config.toml
hidden_act = "mish"
depths = [6, 6, 6]
stem = "single"
init = "kaiming_normal"
learning_rate = 0.0019
eps = 1e-08
max_steps = 3300
Rows from block 10, named by matrix and row number. Each number is 128 + 32 x the weight over the matrix's rms, rounded and kept within 0 to 255. All counts start at 0. Numbers have three digits each.
# b30: branch 2 3x3 conv (model.blocks.10.b3.0.weight, 102x68x3x3, standardized in use), inputs 35-41, a 3x3 kernel for each
b30.0:160115141110128142172128134085140167139104133201156165126072068080099156149127109143105158152144096143120071100128112165126134099132109042143134091073146160132138104115135101165136132180152
b30.1:139185126089144105072107107119185182124108136086107157155130151173143138087140101172159166108107124155138109154174125138151123118162084135144152155140108094087083153173148103110110099152175
b30.2:094097098078112059131146086103102156131124141086121151156149128140122124118163192197112103103130140106113077101099157155147134170142148184138124162111124087153160114070157172157130145048114
b30.3:132094124141155165103115121102152139167164118176074106141161124147117163161123139102160176080149140092106083079117114105100129199165101143161135130116132122111135089129108154139147097118196
b30.4:155138161150160064141096070157104113178122124143160057121131133095089128140148106064142122131174141087101113129153093104114139100100166118159147101152146151134153133132132127133110125181104
b30.5:110146178140111128128097082112124164120116156127120101131182099140104133114111155183133116102175137099096136141082112118125102188216181162135158084116141089155110133128119139141075091110177
b30.6:197126086189179146134154168126139128159126111182110105174169076127134076063167142127124097083141146157122098097107122115089117097093131153113071141140154099172149153102125150134059136097130
b30.7:148154127116180156160137193120122153126126132188169104104126105194071076107150103078107106111122187100142175134128107062060103017087093105151135118249189096166129103076101128060129078151177
b30.8:132149108131110087176149134150141090099102143113160103094158095092083040139161120189175131141106074151155116049056116167159142210188190100098174144058164148201153142112125145117138137114118
b30.9:179106131116140156149138107163102105126111133174133146094122077168148125080094150123172177142140117164105093089137175076122114124079051111101118127063126133106201150100135128099133163199095
b30.10:086158095106131091142101073131150119142140123104112164131147129109098146141184192107071058175155133178147138127105156193172205119127128162114161095133094106184192133146115110103108133187145
b30.11:085128127142153107080098132158116181134167100118101048074042093108124081094134099161149148046144146137117184119105164158168172209170106151140120113112126138161145119139064122110152095145155
b30.12:117118125141132097128110084150146123128168152051173139217166117172152171145125105150177149196134175190164157138206151151154097129140139149072041194105111160127085118117134124139155152163150
b30.13:067167127103152095169154098118134154143142144135149172133147137093135151198174115110140166102137075183124115148113078170117135166180105118140131096087125114128148132141128119149166127130141
b30.14:089112138130135115152130097068168129088103117115079116121125142129092137130181094083127147131139161096099159132092160101070121102132125174100127126168152116114098099154087144162116156172130
b30.15:116129099093139134082104106105165175134135121060131101133169132071102066141110131098176129077190180066125146172154127131100114134164156169113131079095154077060123158146112190134116117109136
b30.16:123160145113155155160145151161150098129174106141170099156125012142108046088168149081202143054207144115129108130079181074049122087121118122120099122196208056078156137078122148108063040145124
b30.17:137121111139123152133104105146081086083111069105133093117126158133144117132121065147153134128121084095133098066107060118124104162165156154144161180158134153125112100089134083076113104054076
b30.18:119119140100133179127159124150138128143087132141111135103162117127209121100120080075127152127167133097106134120107139138131068144155141124109125124122177091109114091066149070176139050134101
b30.19:063166129153138173072106138113130114122114134112116101138110076151124098148116103130139141164088102150201066210194149123126170068069113114128137103141068168131097119104172082134149081112149
b30.20:153123153160182111125128115147126166142138137086152128071127179133114110205176173160111162091120097137098115195167224141112181125081135113109097144068105201216168180109102160091094113133108
b30.21:129161149160152165097094159154166178191179145096077114158139076125116131190169141198106145089113124108076109146106145087120151150149170125139146092140182116146153117113171139094061139132166
b30.22:083129118116065149093137108152160127122124121168101132107119124132114149160125103136133147146111111068115080132127153156122111149107104137155164148082129115146134119133153175134096127158128
b30.23:101129132098118165142144104107181141144149181127117132110172133142152087176174125158138173093094147162138121175156095205138090174179132119139130144102149142128084095142129090108208148092179
b30.24:136083107183150128151163217148074149148167142164165136123108157111135111134111146147110081122141158146174097093142099143072111105091105102122089088111116131132096150153116080100145151105069
b30.25:108115143122149082103136132164116118069090144106135131131118145131144090091194127121113136118122127084130161068039086158115100254228156165129133117139103116112115111188137146123186107064138
b30.26:107097159103140130120129109167175128123124141109135121136145185134138121103165159142113150151106107123109127133151143098142111087099119135131153104100057154089113114109159127098189061116133
b30.27:145115108133064109116094148133115180084141099147136134124201141118162105147131124141103203127117120074097142113124105137132114153096118108128153112133162102144138124118105112074135104088165
b30.28:062134106103127124082147111119171155123121138090098164176116147163055137100149143162178149141129132107114148115085102163149096113174135205079087091102130111086139150131134136140138108177112
b30.29:113135139158158157113113165137132033115095108192146173117103091175165150197186142111158083143171148115093145182114131168081076098126097143118089094141115117120109046108098156156121157156110
b30.30:145126122141138144148134114171150168123116116071167169109099142132098135168122178140171118125153133165150155089114186108150137122122105113162142107140142094113143135146119095103088094114108
b30.31:164165155164189135185168121198143112105108141207155136127140066146090162159131134140179052188190170150159099116142099147126100123084144134140110136124118087118102165085062108097070145176142
b30.32:133097129128125132115126122086133166051092139125114145139150138148073107089189151106079150100087129123107149100121112102132065091136145120085147118107125124103075122121166169132134096121157
b30.33:150161112146123132182056141142110076128094101099097125163148072165090088117136082097076051099108116118091091122151160116117152093064127132128125126115130093124103110140179160115099117151067
b30.34:131128140164140183162145184175115131121148137085154150113110101108101077068165099166080125109055128090106176106073136139103173161151158167151137113080186126058166171168124125109168095129113
b30.35:125217138140181143158073077150142110116099154087122120158202158080087129127124183096161145152178197132137099118106060116139178120111107144148128161149224057139117108135139111125085071139148
b30.36:103106112159102051137178082122159105124149069141080082130104094144162118171133118159165173101169110160132131110145124094107147095095089156174136085060102172147135151158172106137174209186146
b30.37:100119150095142128149115157128086122107199130147188122103116120195152184135101215182131133206120129149148100191153116173126078134110150114137047125133163156159132077116101091080071146092106
b30.38:171151145133148116088118115149102132178146174084118124096159120159156122087162166153120131169115131162179161143112123157158190132142168128135194123172157112097179098113132131100118169067127
b30.39:136159104141101158117102162136113101105139139068132129139151187157127139094076126094172114072163171084105164149166151137105039135144152151178136139130122124178128145147119161103148165106158
b30.40:111116120140120175117076128093159112143162100127162107164125129109136120140134136116181114154073110151107127089146164136119129112157155191110121122140095144133102132139128119114126186142094
b30.41:156072098077079142130122063169195156123131114102076131173095094162108142123149154113155115134126137129164141132100101144157118126150113161124154081079135114128135128107129145142153129125107
b30.42:130158160058120108099141114145147092151116119066106084092153181153159106138121157158145122143098130114127147177173148123159135136097152136174166114082111161119147123114109151136111093127110
b30.43:153145186112150140183157113104117101089110102159153143122119094110141053126120091096106143100180158092132099110106133121083123039068110117131150096115114149105063090120187113118163116172141
b30.44:105116102103169128162119133123124146153177149118121097159156141208092058160109116095139148094095100161157140089111110085060134153101108119176132117137099133102103146177149103123172135158136
b30.45:137148124107153108125079117111105138142098122112142102168121081127116091105077091121166071095102123063118107093104074163121176139138185157144150152188180076094120117156125149120102112180153
b30.46:168186159088122120101119079172176150100144138076092135127136097105104148094089085146155144136136118086131131080105083087111056137062095114164172098120103146109093207147162141189149162148120
b30.47:143099149044038089119064144107148114196137150124074152152158113118179103178048117175090180121095144129116099143150165131101129135060051160120111152118062192116118090063138075104126112143113
b30.48:118109146183175117155143126143113098153090132153114134164146086123107144141139101098136079154123195113136149091064106128105055089107149118161080148137154121167147109049148137162106154133172
b30.49:112146152116153140140141104143149150073095088160108123145099061110114077192115174139136141061115161130062066174096141104148133120107136141129083130140169151122165095117120128137115094164135
b30.50:160109156181093134191171176086099151120141139157182145124133091119195144158167136113093110118079154115094112109137038092117115144130121139114111138113125184173155130147102130075100130137199
b30.51:106151110115105085052082131143123137138113112140153134111126063117139115134101130130109203134129097108107128188159105186146103125103136128074160119103139099125112118144188095136183100171159
b30.52:150168138121162151114181140154159094106161040131119104193122120164153101103138117127192075161212188116115133136141117107104063154114154132109112106163218086089071134127146094173084151169149
b30.53:157131074142140095141119101162129101100139066134116137107170174091027105158147151168141107107157121193137172121085087155106160203201189151173199116095116091125116149122115108143126128147049
b30.54:143138105119078161170108127118190138112130118164119094120144078094107076067156167095106144115089193148125115117165161148125144135135114114119150106163149145172077095186082082151127056147158
b30.55:203153136159180112121105154139154153130123136134147128113118125145138164063141126151132180115143159126110086087139142125137200087066178112134162135135157097104099112105099152131124194130112
b30.56:100109150140072168057106167152115150063192140112164120150143126133183180140166097129113182156132124074118120154203067177143085111100076100100132143105158117122117107108111142081109138085174
b30.57:131097178096162172133103169140143122074149162130149126047138151090149075124175128130146180066154195049106133069193126174124099129186149149106166126172131074112129090125128106125108134150184
b30.58:126143155129138162102100089146122169129084124154146135179152158151122095158102092086169072156134168119145125108136074141107134146133135087118117134123155149106096106138142135139187105146169
b30.59:148090130140121103136132159128072194120127168118174176091167121101128103045085129132152160190087137102123124153155166167065119099095120117114065100144130088133144138139113174123073134123106
b30.60:094066167112097097129120178130177127109120137110199109147177129077148137099136170140123134106126138115123165111093041131119134198220128117125121101066094088115182132144155115111153112092191
b30.61:097104133121095124072087109130100148114141126156073132136115142117108107145173151139142158065084096104085151134149078138169147142198153157172120188135096128096132100101103140153118182127139
b30.62:154192151164131161168106126165148148168150102141146097122169122135122107091111151091112142128098200143119130091104127086065098054117074093106083143133178160144145163178135124151129191150176
b30.63:096076126100161123158147167090130155196183155201217191136151170152192152138172166086122108146105091119136111126176096160107078057073092136121115149075089146138181130161125103100107133096108
b30.64:144150154111124132084087111091133112090085102107072155124119109078116085144153171106135141199124129115138144106056118179095111155136104160105136127151157097064135131154082188134137095133138
b30.65:137159173150148157098185113128160159076133086105080114137092140124116061085101194127130118130138138114120151070147185159196111140110148173115166144180165070166131128146180141117154080138157
b30.66:160039187136138091161165176112155140123151148124141145127141098097122096147189130177125120072083134103150198162103106149105124205177149087181131068081117080085108153115139086143170127148109
b30.67:208123131108182151135154076118141109158171111141106094120152092108051043130109107103141102088103152116121144098070129102110150153058142122117154086102122105119169157149123142133112160131149
b30.68:151155196118206113111184183107126138158131151151157137150130086120074081113124083109088208106054131091130177167152158136058132084137131191125111120085068055142071116128163137132158164150190
b30.69:167160109100109122121086070158150165099151117083134156138129138103088135080087114174132156125112121126103134098102175154137205111152190130167189138173117127107131154153111139112097123089034
b30.70:140136138122154157098118129152197149101137182110082126124127104086118110121134153113174118137126166170117118114094077146128146109155133199150103142137159120102112137121128150120063111086154
b30.71:135178125167157150141143160124120113153145084117205173107099066142157200157084173115128129182109146120083105097088145106018070132098097121120108176140187099112121131115104133114047187129218
b30.72:086081203085080129121184130133151188164180179158162144129138135183178149154115089114143162157106227096067158176184090152081094147132068099085097142182148134108080077126054090124180090151166
b30.73:138081163121124200120150170152127153096163108106174146147154099113067097108189137139083175114119173083155200130107166166097116127036119121108143103138163093136082093107130118149159117057161
b30.74:128108123159141087099126081131084141101104122085121119132103129033072125162134166121100173155141101121139092158188207094097168057090101120115151134085122122093162118113142126100187133130151
b30.75:118108108113125142112120128127162189144116121077119042159166108147107137120136080126152140138124174117086138107104125088105131100126124150138119126091165112115129148146149108143134087105184
b30.76:112158125116148165085151190123141188124177179173169208070122092119140149181147093151094111162193128114118170168114102172141101107106101079120046099156174095081113059096113069099151164177201
b30.77:171186114153102138123096089130084111106070100140105100108165153145086144115123127196176157164078058133156086148088099150121160139152121135131170139091097151135142131117145145090224114117151
b30.78:103154101131130131132121142138111171152164134077115161125082145135095103144141094103155097130158188117129104114152140122111130139106176096083119131113142102142197141110152147130104103136133
b30.79:130141099123068117177051083085068127087069129077128139067094144105151177064143164135106183157106094163136133122139135168131113136180131139136140148075125141111155077098116109129134142096087
b30.80:081117160157175165101214158107163151103147122145239134131118063105142130130142120118165119127162192070140142156087155126118102075093166143139135118159180092150096050122114132101098091127156
b30.81:138120121162119124108114187151173105157101115105138118156136103146159136171126157174132121124140113124187177125157179160149122079091134123129096106080149193197145140114129097177143135149173
b30.82:092213127098200184105197129074124045126141166164130091146110059195153060169113138101072110140127113157106136221167157185096145071123071088016109144145147108154142139167173110074139082128163
b30.83:149113120128113115072124144091134120144165157079099101110132131118131134117073084178124126110139165170108129083111134114134119161145138072119109129109100096112099144169127153134157120157172
b30.84:100130143049101113090132173142117164110145135109101123114188129161149087147120044156178140148210146093183099123105142120088094136119104119071096122091123102119082124181144147131122145147075
b30.85:142119098090063115111124167140123117113159137171119101116129158133118132127095137155155125043108162086116110111135094121167137126180207164157148085090145116126115160163112130126137125128057
b30.86:108111072130175127115127115130148097128109097135069126113158143093052067063081096097079107116143125120132180124123149121087144138111166133071120110054072116167107132164135107138182099157110
b30.87:080118074120106096127143082130137161129164088105164105109133080070167130120143117136156068132127155128118113204196108166153138142072103107112113134156168176120205131072128157105134127122144
b30.88:132102150113097078131108141125097139139114147128124133176126116169134132103098108106133154122104100095110165150078094160078138149126192118125195118105147150143154121133146129092149162107125
b30.89:159107158114141128101155099158104096098117088109111115173109126152120135107183099147137201098144108148194118128120111167125216197180135126124246193127150102149163112103141140100169141169154
b30.90:112161107138181122155146125110113101116142073156111117126176154169146134149156107173149166105114136149151108149108174128114153086102127180124116108112185124138078109141155153084143140130106
b30.91:177128095159105118093086152131132133096101124126164161141131163182120124140136101133167194158130188147138130124217130141181156141122096150154165156137137152116151115083109156170139151137131
b30.92:103109148116108117136118139187159119177139148116102199131096084197150099142153119133120150102144095188161158164087115099139126099137120122091115120128124151100127117074164100122190117151116
b30.93:178130137137120058161135118156085073126134062128063139159155140097134092222098106182129072169130119196139158082165133108133168100156133162105174205139110129181151136169143175140148121145121
b30.94:150160096171128164108158152124131059155120094110129113076162182149088100137102090158142140153130130100106129127126096165130159158195091126132139114123097104140080194148133170130127104105131
b30.95:120096109147161093122177152093136130121088167135180132133104135109123116143117115140147149127117121081112081087090165129101173162156144119171102067086086102166161126121108103137137151142158
b30.96:163132102122107138177104135116134108162136134186206146129134123115132090163142197158106105077163189127091126112145148119115076117088092135145143101119133069105176122122099129106109133204123
b30.97:156172126121177121091149150197076144178178112150108131122135139118104123114119142181098134078130124139144139142098174101122140117079092125150191097141121098124104096113163143102152172180112
b30.98:132128119141125142129099133151065148125112111117127124067170104091123135087065133072131138162107127165152121137094162155216117106101086075101170130159119112103149140134133133097121128074119
b30.99:178125120109088124076077133126104132136120145128118107132169160137118123135142134115149151126122132125131074164203079126128128129117151151114114155172086136130139153123108163131163145189142
b30.100:151080125139114127134139127125145179110124126054123135121158144087126181146111172136155131152100173108104090124131143117133157093134102134133171143084137138121163168159215139134122147086098
b30.101:084128141091080128091101161116117162117145155085098143137155172096119133143088085076117125136117125123127102126134122213128099182111145137124114167123110123120085106112181067120159105148151