A small image classifier, trained from scratch.
Model: 4.77M parameters, 48-pixel images, arch inception, norm groupnorm, activation mish, depths [6, 6, 6], widths [160, 272, 480].
Training: 3300 steps, batches of 64.
Data: trained on telescope images of galaxies (Galaxy Zoo DECaLS), 22083 training examples, 9.6 epochs.
Rows from block 14, named by matrix and row number. Each number is 50 + 15 x the weight over its row's rms, rounded and kept within 0 to 99. All counts start at 0. After the name is the row's rms in percent of the matrix's.
# b10: branch 1 pointwise conv (model.blocks.14.b1.0.weight, 120x480x1x1, standardized in use), inputs 0-239
b10.15 096:69 42 40 93 87 77 32 25 60 54 47 53 46 73 20 47 49 63 52 80 67 44 75 38 63 41 34 72 62 53 61 99 49 49 67 52 17 52 57 62 66 82 72 61 69 71 45 64 66 31 67 48 35 49 61 76 94 36 40 40 40 59 63 49 33 39 79 42 51 81 74 41 43 47 45 16 24 82 52 54 97 29 55 49 19 54 72 36 11 26 68 45 50 44 48 60 45 54 70 44 43 23 55 50 78 69 30 49 94 65 64 58 09 72 64 34 56 57 55 64 47 46 32 41 34 31 40 54 70 51 20 44 33 47 48 65 56 46 66 38 56 31 45 69 46 59 46 60 46 48 41 33 47 55 26 52 53 59 49 51 61 68 86 39 42 71 28 43 41 31 54 50 57 58 40 54 29 41 60 43 62 55 61 43 64 42 52 55 43 69 72 64 61 42 51 41 70 59 21 68 39 49 35 40 41 48 50 59 49 44 50 52 44 45 33 18 45 66 41 51 63 38 46 42 62 48 63 47 46 34 54 61 41 49 52 62 56 36 52 55
b10.16 096:44 42 54 62 46 59 88 50 55 45 44 44 76 55 33 75 65 46 42 56 35 39 35 61 69 63 13 25 36 54 66 47 56 40 72 43 48 60 36 57 45 52 49 50 79 82 67 40 29 49 43 56 52 31 61 64 24 49 80 58 43 26 58 48 49 36 53 40 40 46 56 45 38 42 24 34 26 58 46 65 44 10 49 67 34 71 69 62 26 48 42 67 46 38 35 19 53 59 44 50 65 20 39 42 52 26 18 18 59 40 49 58 39 35 34 59 44 47 54 45 43 48 71 49 74 48 68 57 54 70 71 25 59 73 45 37 78 30 47 54 65 61 51 57 54 70 56 71 47 44 28 37 57 45 49 40 74 41 39 39 35 47 59 77 66 63 21 81 49 70 71 86 44 59 47 51 61 69 56 45 38 62 46 92 52 61 60 26 47 41 36 58 49 49 44 47 71 46 53 56 20 35 67 74 70 32 21 56 31 41 35 57 69 40 69 79 37 69 61 63 55 23 16 61 66 65 23 82 57 39 24 64 60 46 41 49 46 76 61 56
b10.17 087:56 38 46 47 50 52 51 40 35 63 78 70 29 76 61 52 56 59 47 54 41 13 53 64 42 51 20 57 24 49 67 47 72 52 45 43 35 59 57 56 66 54 62 48 39 49 57 60 37 31 12 43 50 10 65 74 45 23 55 42 49 47 72 26 51 64 46 74 64 27 57 52 18 34 48 56 47 94 50 26 47 59 64 48 21 57 58 61 26 18 68 39 61 35 48 72 47 43 36 54 54 54 37 64 74 39 30 46 65 55 68 47 34 51 79 52 52 87 56 48 48 36 23 63 43 48 48 34 55 36 49 30 60 48 26 32 60 30 40 59 55 36 73 62 86 25 29 65 30 52 37 54 69 57 41 61 75 60 44 54 55 38 58 49 61 65 55 41 64 36 63 38 58 52 77 41 30 50 46 46 51 65 43 38 49 43 62 55 67 57 84 53 56 60 72 29 45 25 67 62 72 42 43 59 66 47 60 55 48 45 57 31 50 59 45 70 39 21 36 55 55 29 39 35 45 91 45 52 65 53 48 34 86 57 53 46 66 52 49 26
b10.18 108:34 38 44 55 73 63 45 23 39 47 61 55 51 95 22 76 51 48 48 57 32 47 99 59 66 29 08 83 21 59 62 45 50 53 23 39 50 33 57 57 18 99 44 41 69 36 69 55 45 48 17 38 35 33 49 50 86 53 45 50 62 28 86 31 68 35 66 49 54 66 56 46 15 37 54 39 08 73 35 47 49 63 62 55 33 49 66 76 23 23 78 26 36 18 33 32 29 80 95 21 53 30 39 39 77 13 31 20 80 33 65 45 23 39 88 60 53 58 42 38 56 56 40 53 61 48 53 48 20 61 70 51 40 37 53 43 45 38 55 46 31 46 44 58 46 50 49 70 54 42 46 44 51 57 55 44 56 55 59 37 69 70 50 47 68 92 37 50 29 56 52 57 47 49 58 71 23 72 56 62 60 33 59 49 68 51 65 36 77 50 51 55 45 28 61 67 43 47 66 40 35 52 60 53 24 32 46 69 72 49 48 47 39 33 54 33 57 45 27 22 58 58 56 49 35 87 38 36 58 48 49 41 38 62 56 58 56 53 47 63
b10.19 107:31 78 31 19 44 74 50 92 63 33 28 53 45 43 85 23 34 35 45 41 33 58 36 37 57 44 63 56 87 63 47 22 69 55 28 81 86 68 31 57 39 31 58 36 30 29 42 29 62 48 61 14 50 91 63 33 41 67 48 60 14 48 48 60 17 35 32 49 55 41 19 54 65 64 87 58 53 13 56 44 43 63 61 43 54 50 06 47 90 79 18 50 23 26 27 14 19 39 40 93 57 85 29 91 43 58 48 57 44 29 40 45 76 40 47 70 61 20 22 31 36 70 35 23 46 43 45 63 52 34 42 57 55 66 52 44 41 63 37 56 27 32 45 59 51 49 51 48 38 68 56 50 44 53 56 58 55 48 34 44 55 41 67 46 59 42 48 38 45 34 42 35 39 58 64 52 54 52 57 29 40 44 45 18 37 45 45 57 59 43 30 68 28 33 35 37 51 58 48 56 56 52 31 47 53 33 32 37 74 41 47 32 60 68 63 39 63 67 53 56 45 68 51 38 42 36 55 50 18 59 46 79 57 59 62 42 43 68 55 23
b10.20 105:61 64 51 18 56 52 32 53 79 55 38 50 58 29 71 24 65 87 59 76 68 58 08 49 44 35 30 56 74 67 46 64 50 38 94 47 66 76 77 23 63 29 78 72 45 33 54 45 24 40 82 68 47 59 33 29 57 88 49 42 63 91 20 67 48 76 33 62 73 28 10 49 53 33 68 63 52 12 60 38 50 53 56 54 70 59 19 42 66 49 13 42 46 52 66 67 57 31 34 59 46 60 53 28 26 72 60 43 39 79 33 66 50 27 04 43 41 37 51 77 44 55 46 75 49 51 59 55 40 20 42 49 49 47 58 51 60 50 51 46 39 49 37 42 48 40 53 38 34 42 60 46 61 41 63 17 47 42 66 68 53 33 54 31 36 63 50 46 68 63 43 30 63 46 48 49 64 30 57 46 62 68 48 60 42 48 37 43 44 66 66 46 50 50 47 34 46 40 30 62 33 73 36 40 59 37 46 47 74 47 47 46 40 60 51 68 52 52 48 47 53 47 74 62 37 53 47 46 37 49 40 46 61 47 58 42 43 69 43 64
b10.21 094:44 50 51 43 21 53 66 77 82 30 53 48 70 34 93 33 42 36 71 36 56 45 26 55 56 44 62 45 65 55 45 47 66 42 20 45 69 86 14 64 86 35 56 42 39 75 51 48 46 62 85 73 36 88 71 45 49 59 50 29 56 63 27 74 58 57 36 60 61 58 43 46 72 40 45 40 47 47 50 35 48 50 61 64 41 38 25 71 63 51 15 51 54 51 27 68 51 44 34 66 45 76 47 64 27 62 51 69 45 58 38 22 49 45 24 42 42 13 38 46 48 68 48 50 55 82 55 43 27 40 42 34 47 48 63 27 61 54 47 35 61 42 35 87 65 61 42 41 48 50 57 64 52 36 63 21 53 64 44 12 59 52 32 35 59 39 47 40 72 72 37 70 40 22 55 89 84 50 56 34 71 55 42 40 35 53 64 38 58 57 51 72 61 53 39 58 68 55 77 67 40 40 31 60 51 47 59 61 59 52 53 46 58 46 45 73 57 61 54 75 62 25 81 60 65 45 73 35 33 50 18 63 40 62 63 51 34 29 69 45
b10.22 104:54 41 56 47 60 40 31 22 70 57 73 68 56 36 45 27 43 79 99 71 79 29 45 68 56 45 43 59 65 55 17 58 41 70 85 26 34 39 86 44 51 33 62 59 51 56 39 45 50 45 54 61 58 45 28 41 39 54 50 28 74 63 15 56 64 78 47 60 99 75 47 61 46 48 33 45 33 66 47 77 31 58 51 58 19 65 56 23 29 39 56 60 72 60 38 67 44 47 54 09 55 02 46 58 39 67 46 10 44 44 62 79 51 37 72 60 36 49 46 63 51 45 61 73 58 51 47 60 54 39 84 69 36 49 47 71 42 25 48 65 29 45 30 40 61 33 52 38 65 54 57 39 47 37 54 59 40 58 51 43 39 51 55 34 70 53 56 57 52 43 43 40 81 62 53 25 35 36 39 54 28 60 58 79 52 63 63 54 42 36 40 40 47 42 53 26 58 38 52 33 46 69 61 46 43 43 34 00 32 47 58 49 55 57 29 49 59 26 46 32 64 45 52 24 55 25 34 78 67 32 35 67 34 38 61 71 33 50 23 53
b10.23 103:47 38 53 48 55 33 46 43 64 65 57 50 49 32 11 47 56 83 69 85 97 68 45 42 52 55 62 96 82 42 35 77 54 49 96 38 33 57 64 37 75 43 69 96 33 57 45 64 54 43 75 56 71 35 36 61 71 57 34 51 55 63 56 63 64 89 76 48 87 44 49 17 46 33 15 42 08 59 43 42 55 56 22 60 37 35 42 33 05 20 33 36 70 68 63 81 70 39 70 18 63 33 49 45 43 71 21 24 37 97 41 67 35 42 42 40 55 40 44 79 59 30 40 72 31 69 23 49 61 43 50 42 43 35 36 48 44 62 46 30 53 42 44 63 38 32 49 32 48 38 18 33 33 37 63 21 50 45 64 46 28 48 33 57 34 49 30 44 57 53 45 36 43 52 40 45 37 66 48 66 51 67 38 73 69 17 52 47 56 52 52 37 34 53 51 59 49 71 58 54 31 33 41 48 29 31 68 33 38 63 48 31 43 63 35 37 71 37 27 48 40 46 47 44 27 34 40 80 44 26 48 57 41 35 28 75 26 73 53 69
b10.24 084:48 59 29 35 34 41 42 62 24 58 36 39 77 63 75 67 45 62 75 04 43 65 51 35 63 61 42 41 65 20 60 26 39 71 46 37 59 29 54 81 29 78 17 28 58 60 46 36 36 33 33 14 08 73 72 45 50 67 44 56 68 48 89 51 27 31 18 63 41 59 58 56 48 43 75 49 47 78 48 52 55 49 62 36 41 46 41 67 61 62 63 72 40 38 26 45 60 73 52 57 48 45 53 58 60 59 53 32 76 35 44 48 21 53 56 42 60 56 68 49 50 51 54 78 58 48 43 49 39 48 31 52 52 57 37 45 64 58 30 71 44 33 59 24 68 62 52 34 81 59 44 40 61 48 70 66 33 30 84 37 43 53 53 39 45 33 49 42 51 39 38 44 47 65 65 62 64 56 44 72 62 37 56 43 24 49 54 23 59 24 35 41 64 48 50 74 27 75 55 42 59 58 79 45 35 33 63 40 67 80 47 50 71 34 45 54 37 50 35 56 57 62 33 11 58 49 64 45 75 28 47 63 79 31 50 47 66 47 46 58
b10.25 112:53 30 39 64 69 82 57 15 14 29 59 47 38 69 33 74 67 57 47 50 45 44 99 51 70 34 00 37 37 36 76 42 48 36 49 29 23 45 43 67 29 75 41 38 86 52 69 45 43 43 05 57 35 33 69 46 68 35 55 41 42 58 67 40 61 52 49 20 26 57 74 30 23 56 41 30 26 74 43 49 46 45 46 56 47 51 73 88 36 27 89 40 35 49 39 43 61 80 78 16 38 21 44 31 63 06 33 14 92 58 59 36 41 82 71 73 72 66 53 39 43 32 43 56 53 42 60 51 36 40 60 51 30 54 41 38 55 32 53 36 46 69 48 64 63 64 35 56 58 56 57 48 56 62 43 35 55 65 54 43 68 72 38 36 48 70 49 47 39 53 53 64 53 51 57 78 20 52 49 80 81 37 61 53 47 44 41 63 53 60 47 49 34 18 57 58 57 52 58 48 30 42 69 36 65 47 48 56 53 44 40 27 43 47 51 14 56 58 26 54 48 50 57 38 35 66 54 33 59 65 19 41 47 68 56 57 68 43 41 54
b10.26 114:45 88 20 11 25 56 63 99 57 23 21 37 47 17 97 18 46 37 34 37 33 48 40 31 38 47 75 41 60 26 45 30 41 39 28 89 81 84 40 51 42 35 47 32 42 17 39 38 60 50 74 19 39 99 51 31 55 49 47 35 39 33 19 52 24 27 48 54 36 32 33 56 89 54 99 70 83 14 33 26 34 23 57 35 55 40 24 57 99 99 32 49 16 33 42 16 36 36 36 99 59 99 39 67 45 63 64 95 31 35 43 35 78 50 31 50 31 19 36 32 58 47 40 44 41 34 52 37 49 57 35 41 56 44 37 43 50 56 56 54 33 43 43 65 37 52 44 61 43 69 38 52 66 52 48 52 63 49 43 46 47 42 52 35 42 44 52 34 54 34 67 35 54 47 57 32 52 62 60 37 38 51 48 33 41 38 66 52 42 45 54 73 46 28 38 57 52 49 45 45 41 41 47 44 44 30 63 57 49 48 60 52 46 51 44 46 49 57 42 51 51 64 59 46 35 54 55 31 42 49 49 54 44 55 52 63 43 47 60 43
b10.27 100:51 19 34 42 51 43 56 43 57 47 41 51 38 54 28 54 45 72 99 76 75 40 34 57 15 61 53 73 57 55 43 90 51 45 76 34 57 41 58 60 83 24 99 48 64 37 45 45 27 53 49 51 61 17 37 64 84 67 48 44 47 77 42 64 58 71 60 68 70 33 38 50 54 60 46 47 40 34 45 46 79 64 49 72 23 43 40 37 62 47 27 36 60 14 31 61 81 35 50 30 53 30 61 41 49 82 61 39 32 92 56 80 33 33 26 35 45 53 48 89 62 48 42 69 76 47 36 31 74 57 53 65 71 60 56 51 40 38 49 43 42 65 52 54 73 44 41 50 31 37 54 45 58 39 53 20 47 41 36 51 66 51 65 18 58 56 55 33 52 54 42 55 60 46 42 64 34 06 45 74 35 54 78 65 63 35 82 49 72 50 49 35 37 44 68 50 60 43 41 69 54 46 79 41 42 38 71 44 54 39 52 43 60 34 21 27 65 36 64 61 52 68 64 26 04 57 35 55 66 55 69 49 56 26 49 46 23 58 69 79
b10.28 105:48 13 31 26 37 58 45 38 60 53 25 43 62 37 34 23 41 99 99 65 62 47 19 37 38 77 53 77 89 59 23 77 29 39 87 54 40 56 99 42 77 32 70 85 30 46 39 46 60 28 88 33 34 37 43 38 75 47 75 49 53 99 24 69 38 66 33 42 79 48 41 71 48 28 42 51 51 17 47 43 43 48 53 65 55 43 42 43 29 36 12 57 53 61 50 58 55 43 47 37 30 57 62 50 30 99 44 25 26 87 34 89 49 38 25 37 38 37 49 88 43 46 27 47 42 41 28 59 44 31 49 55 50 47 36 56 64 56 50 56 41 27 54 50 34 57 38 29 53 48 48 32 51 35 66 68 53 51 50 61 71 33 67 45 64 45 55 46 45 33 24 19 49 50 46 58 50 32 54 60 32 44 58 59 49 32 63 49 65 51 33 64 66 41 46 48 85 60 47 54 51 64 49 43 38 36 50 48 46 73 60 60 26 52 48 31 64 47 64 40 54 47 42 29 48 39 58 61 56 42 42 37 53 30 51 61 59 55 49 60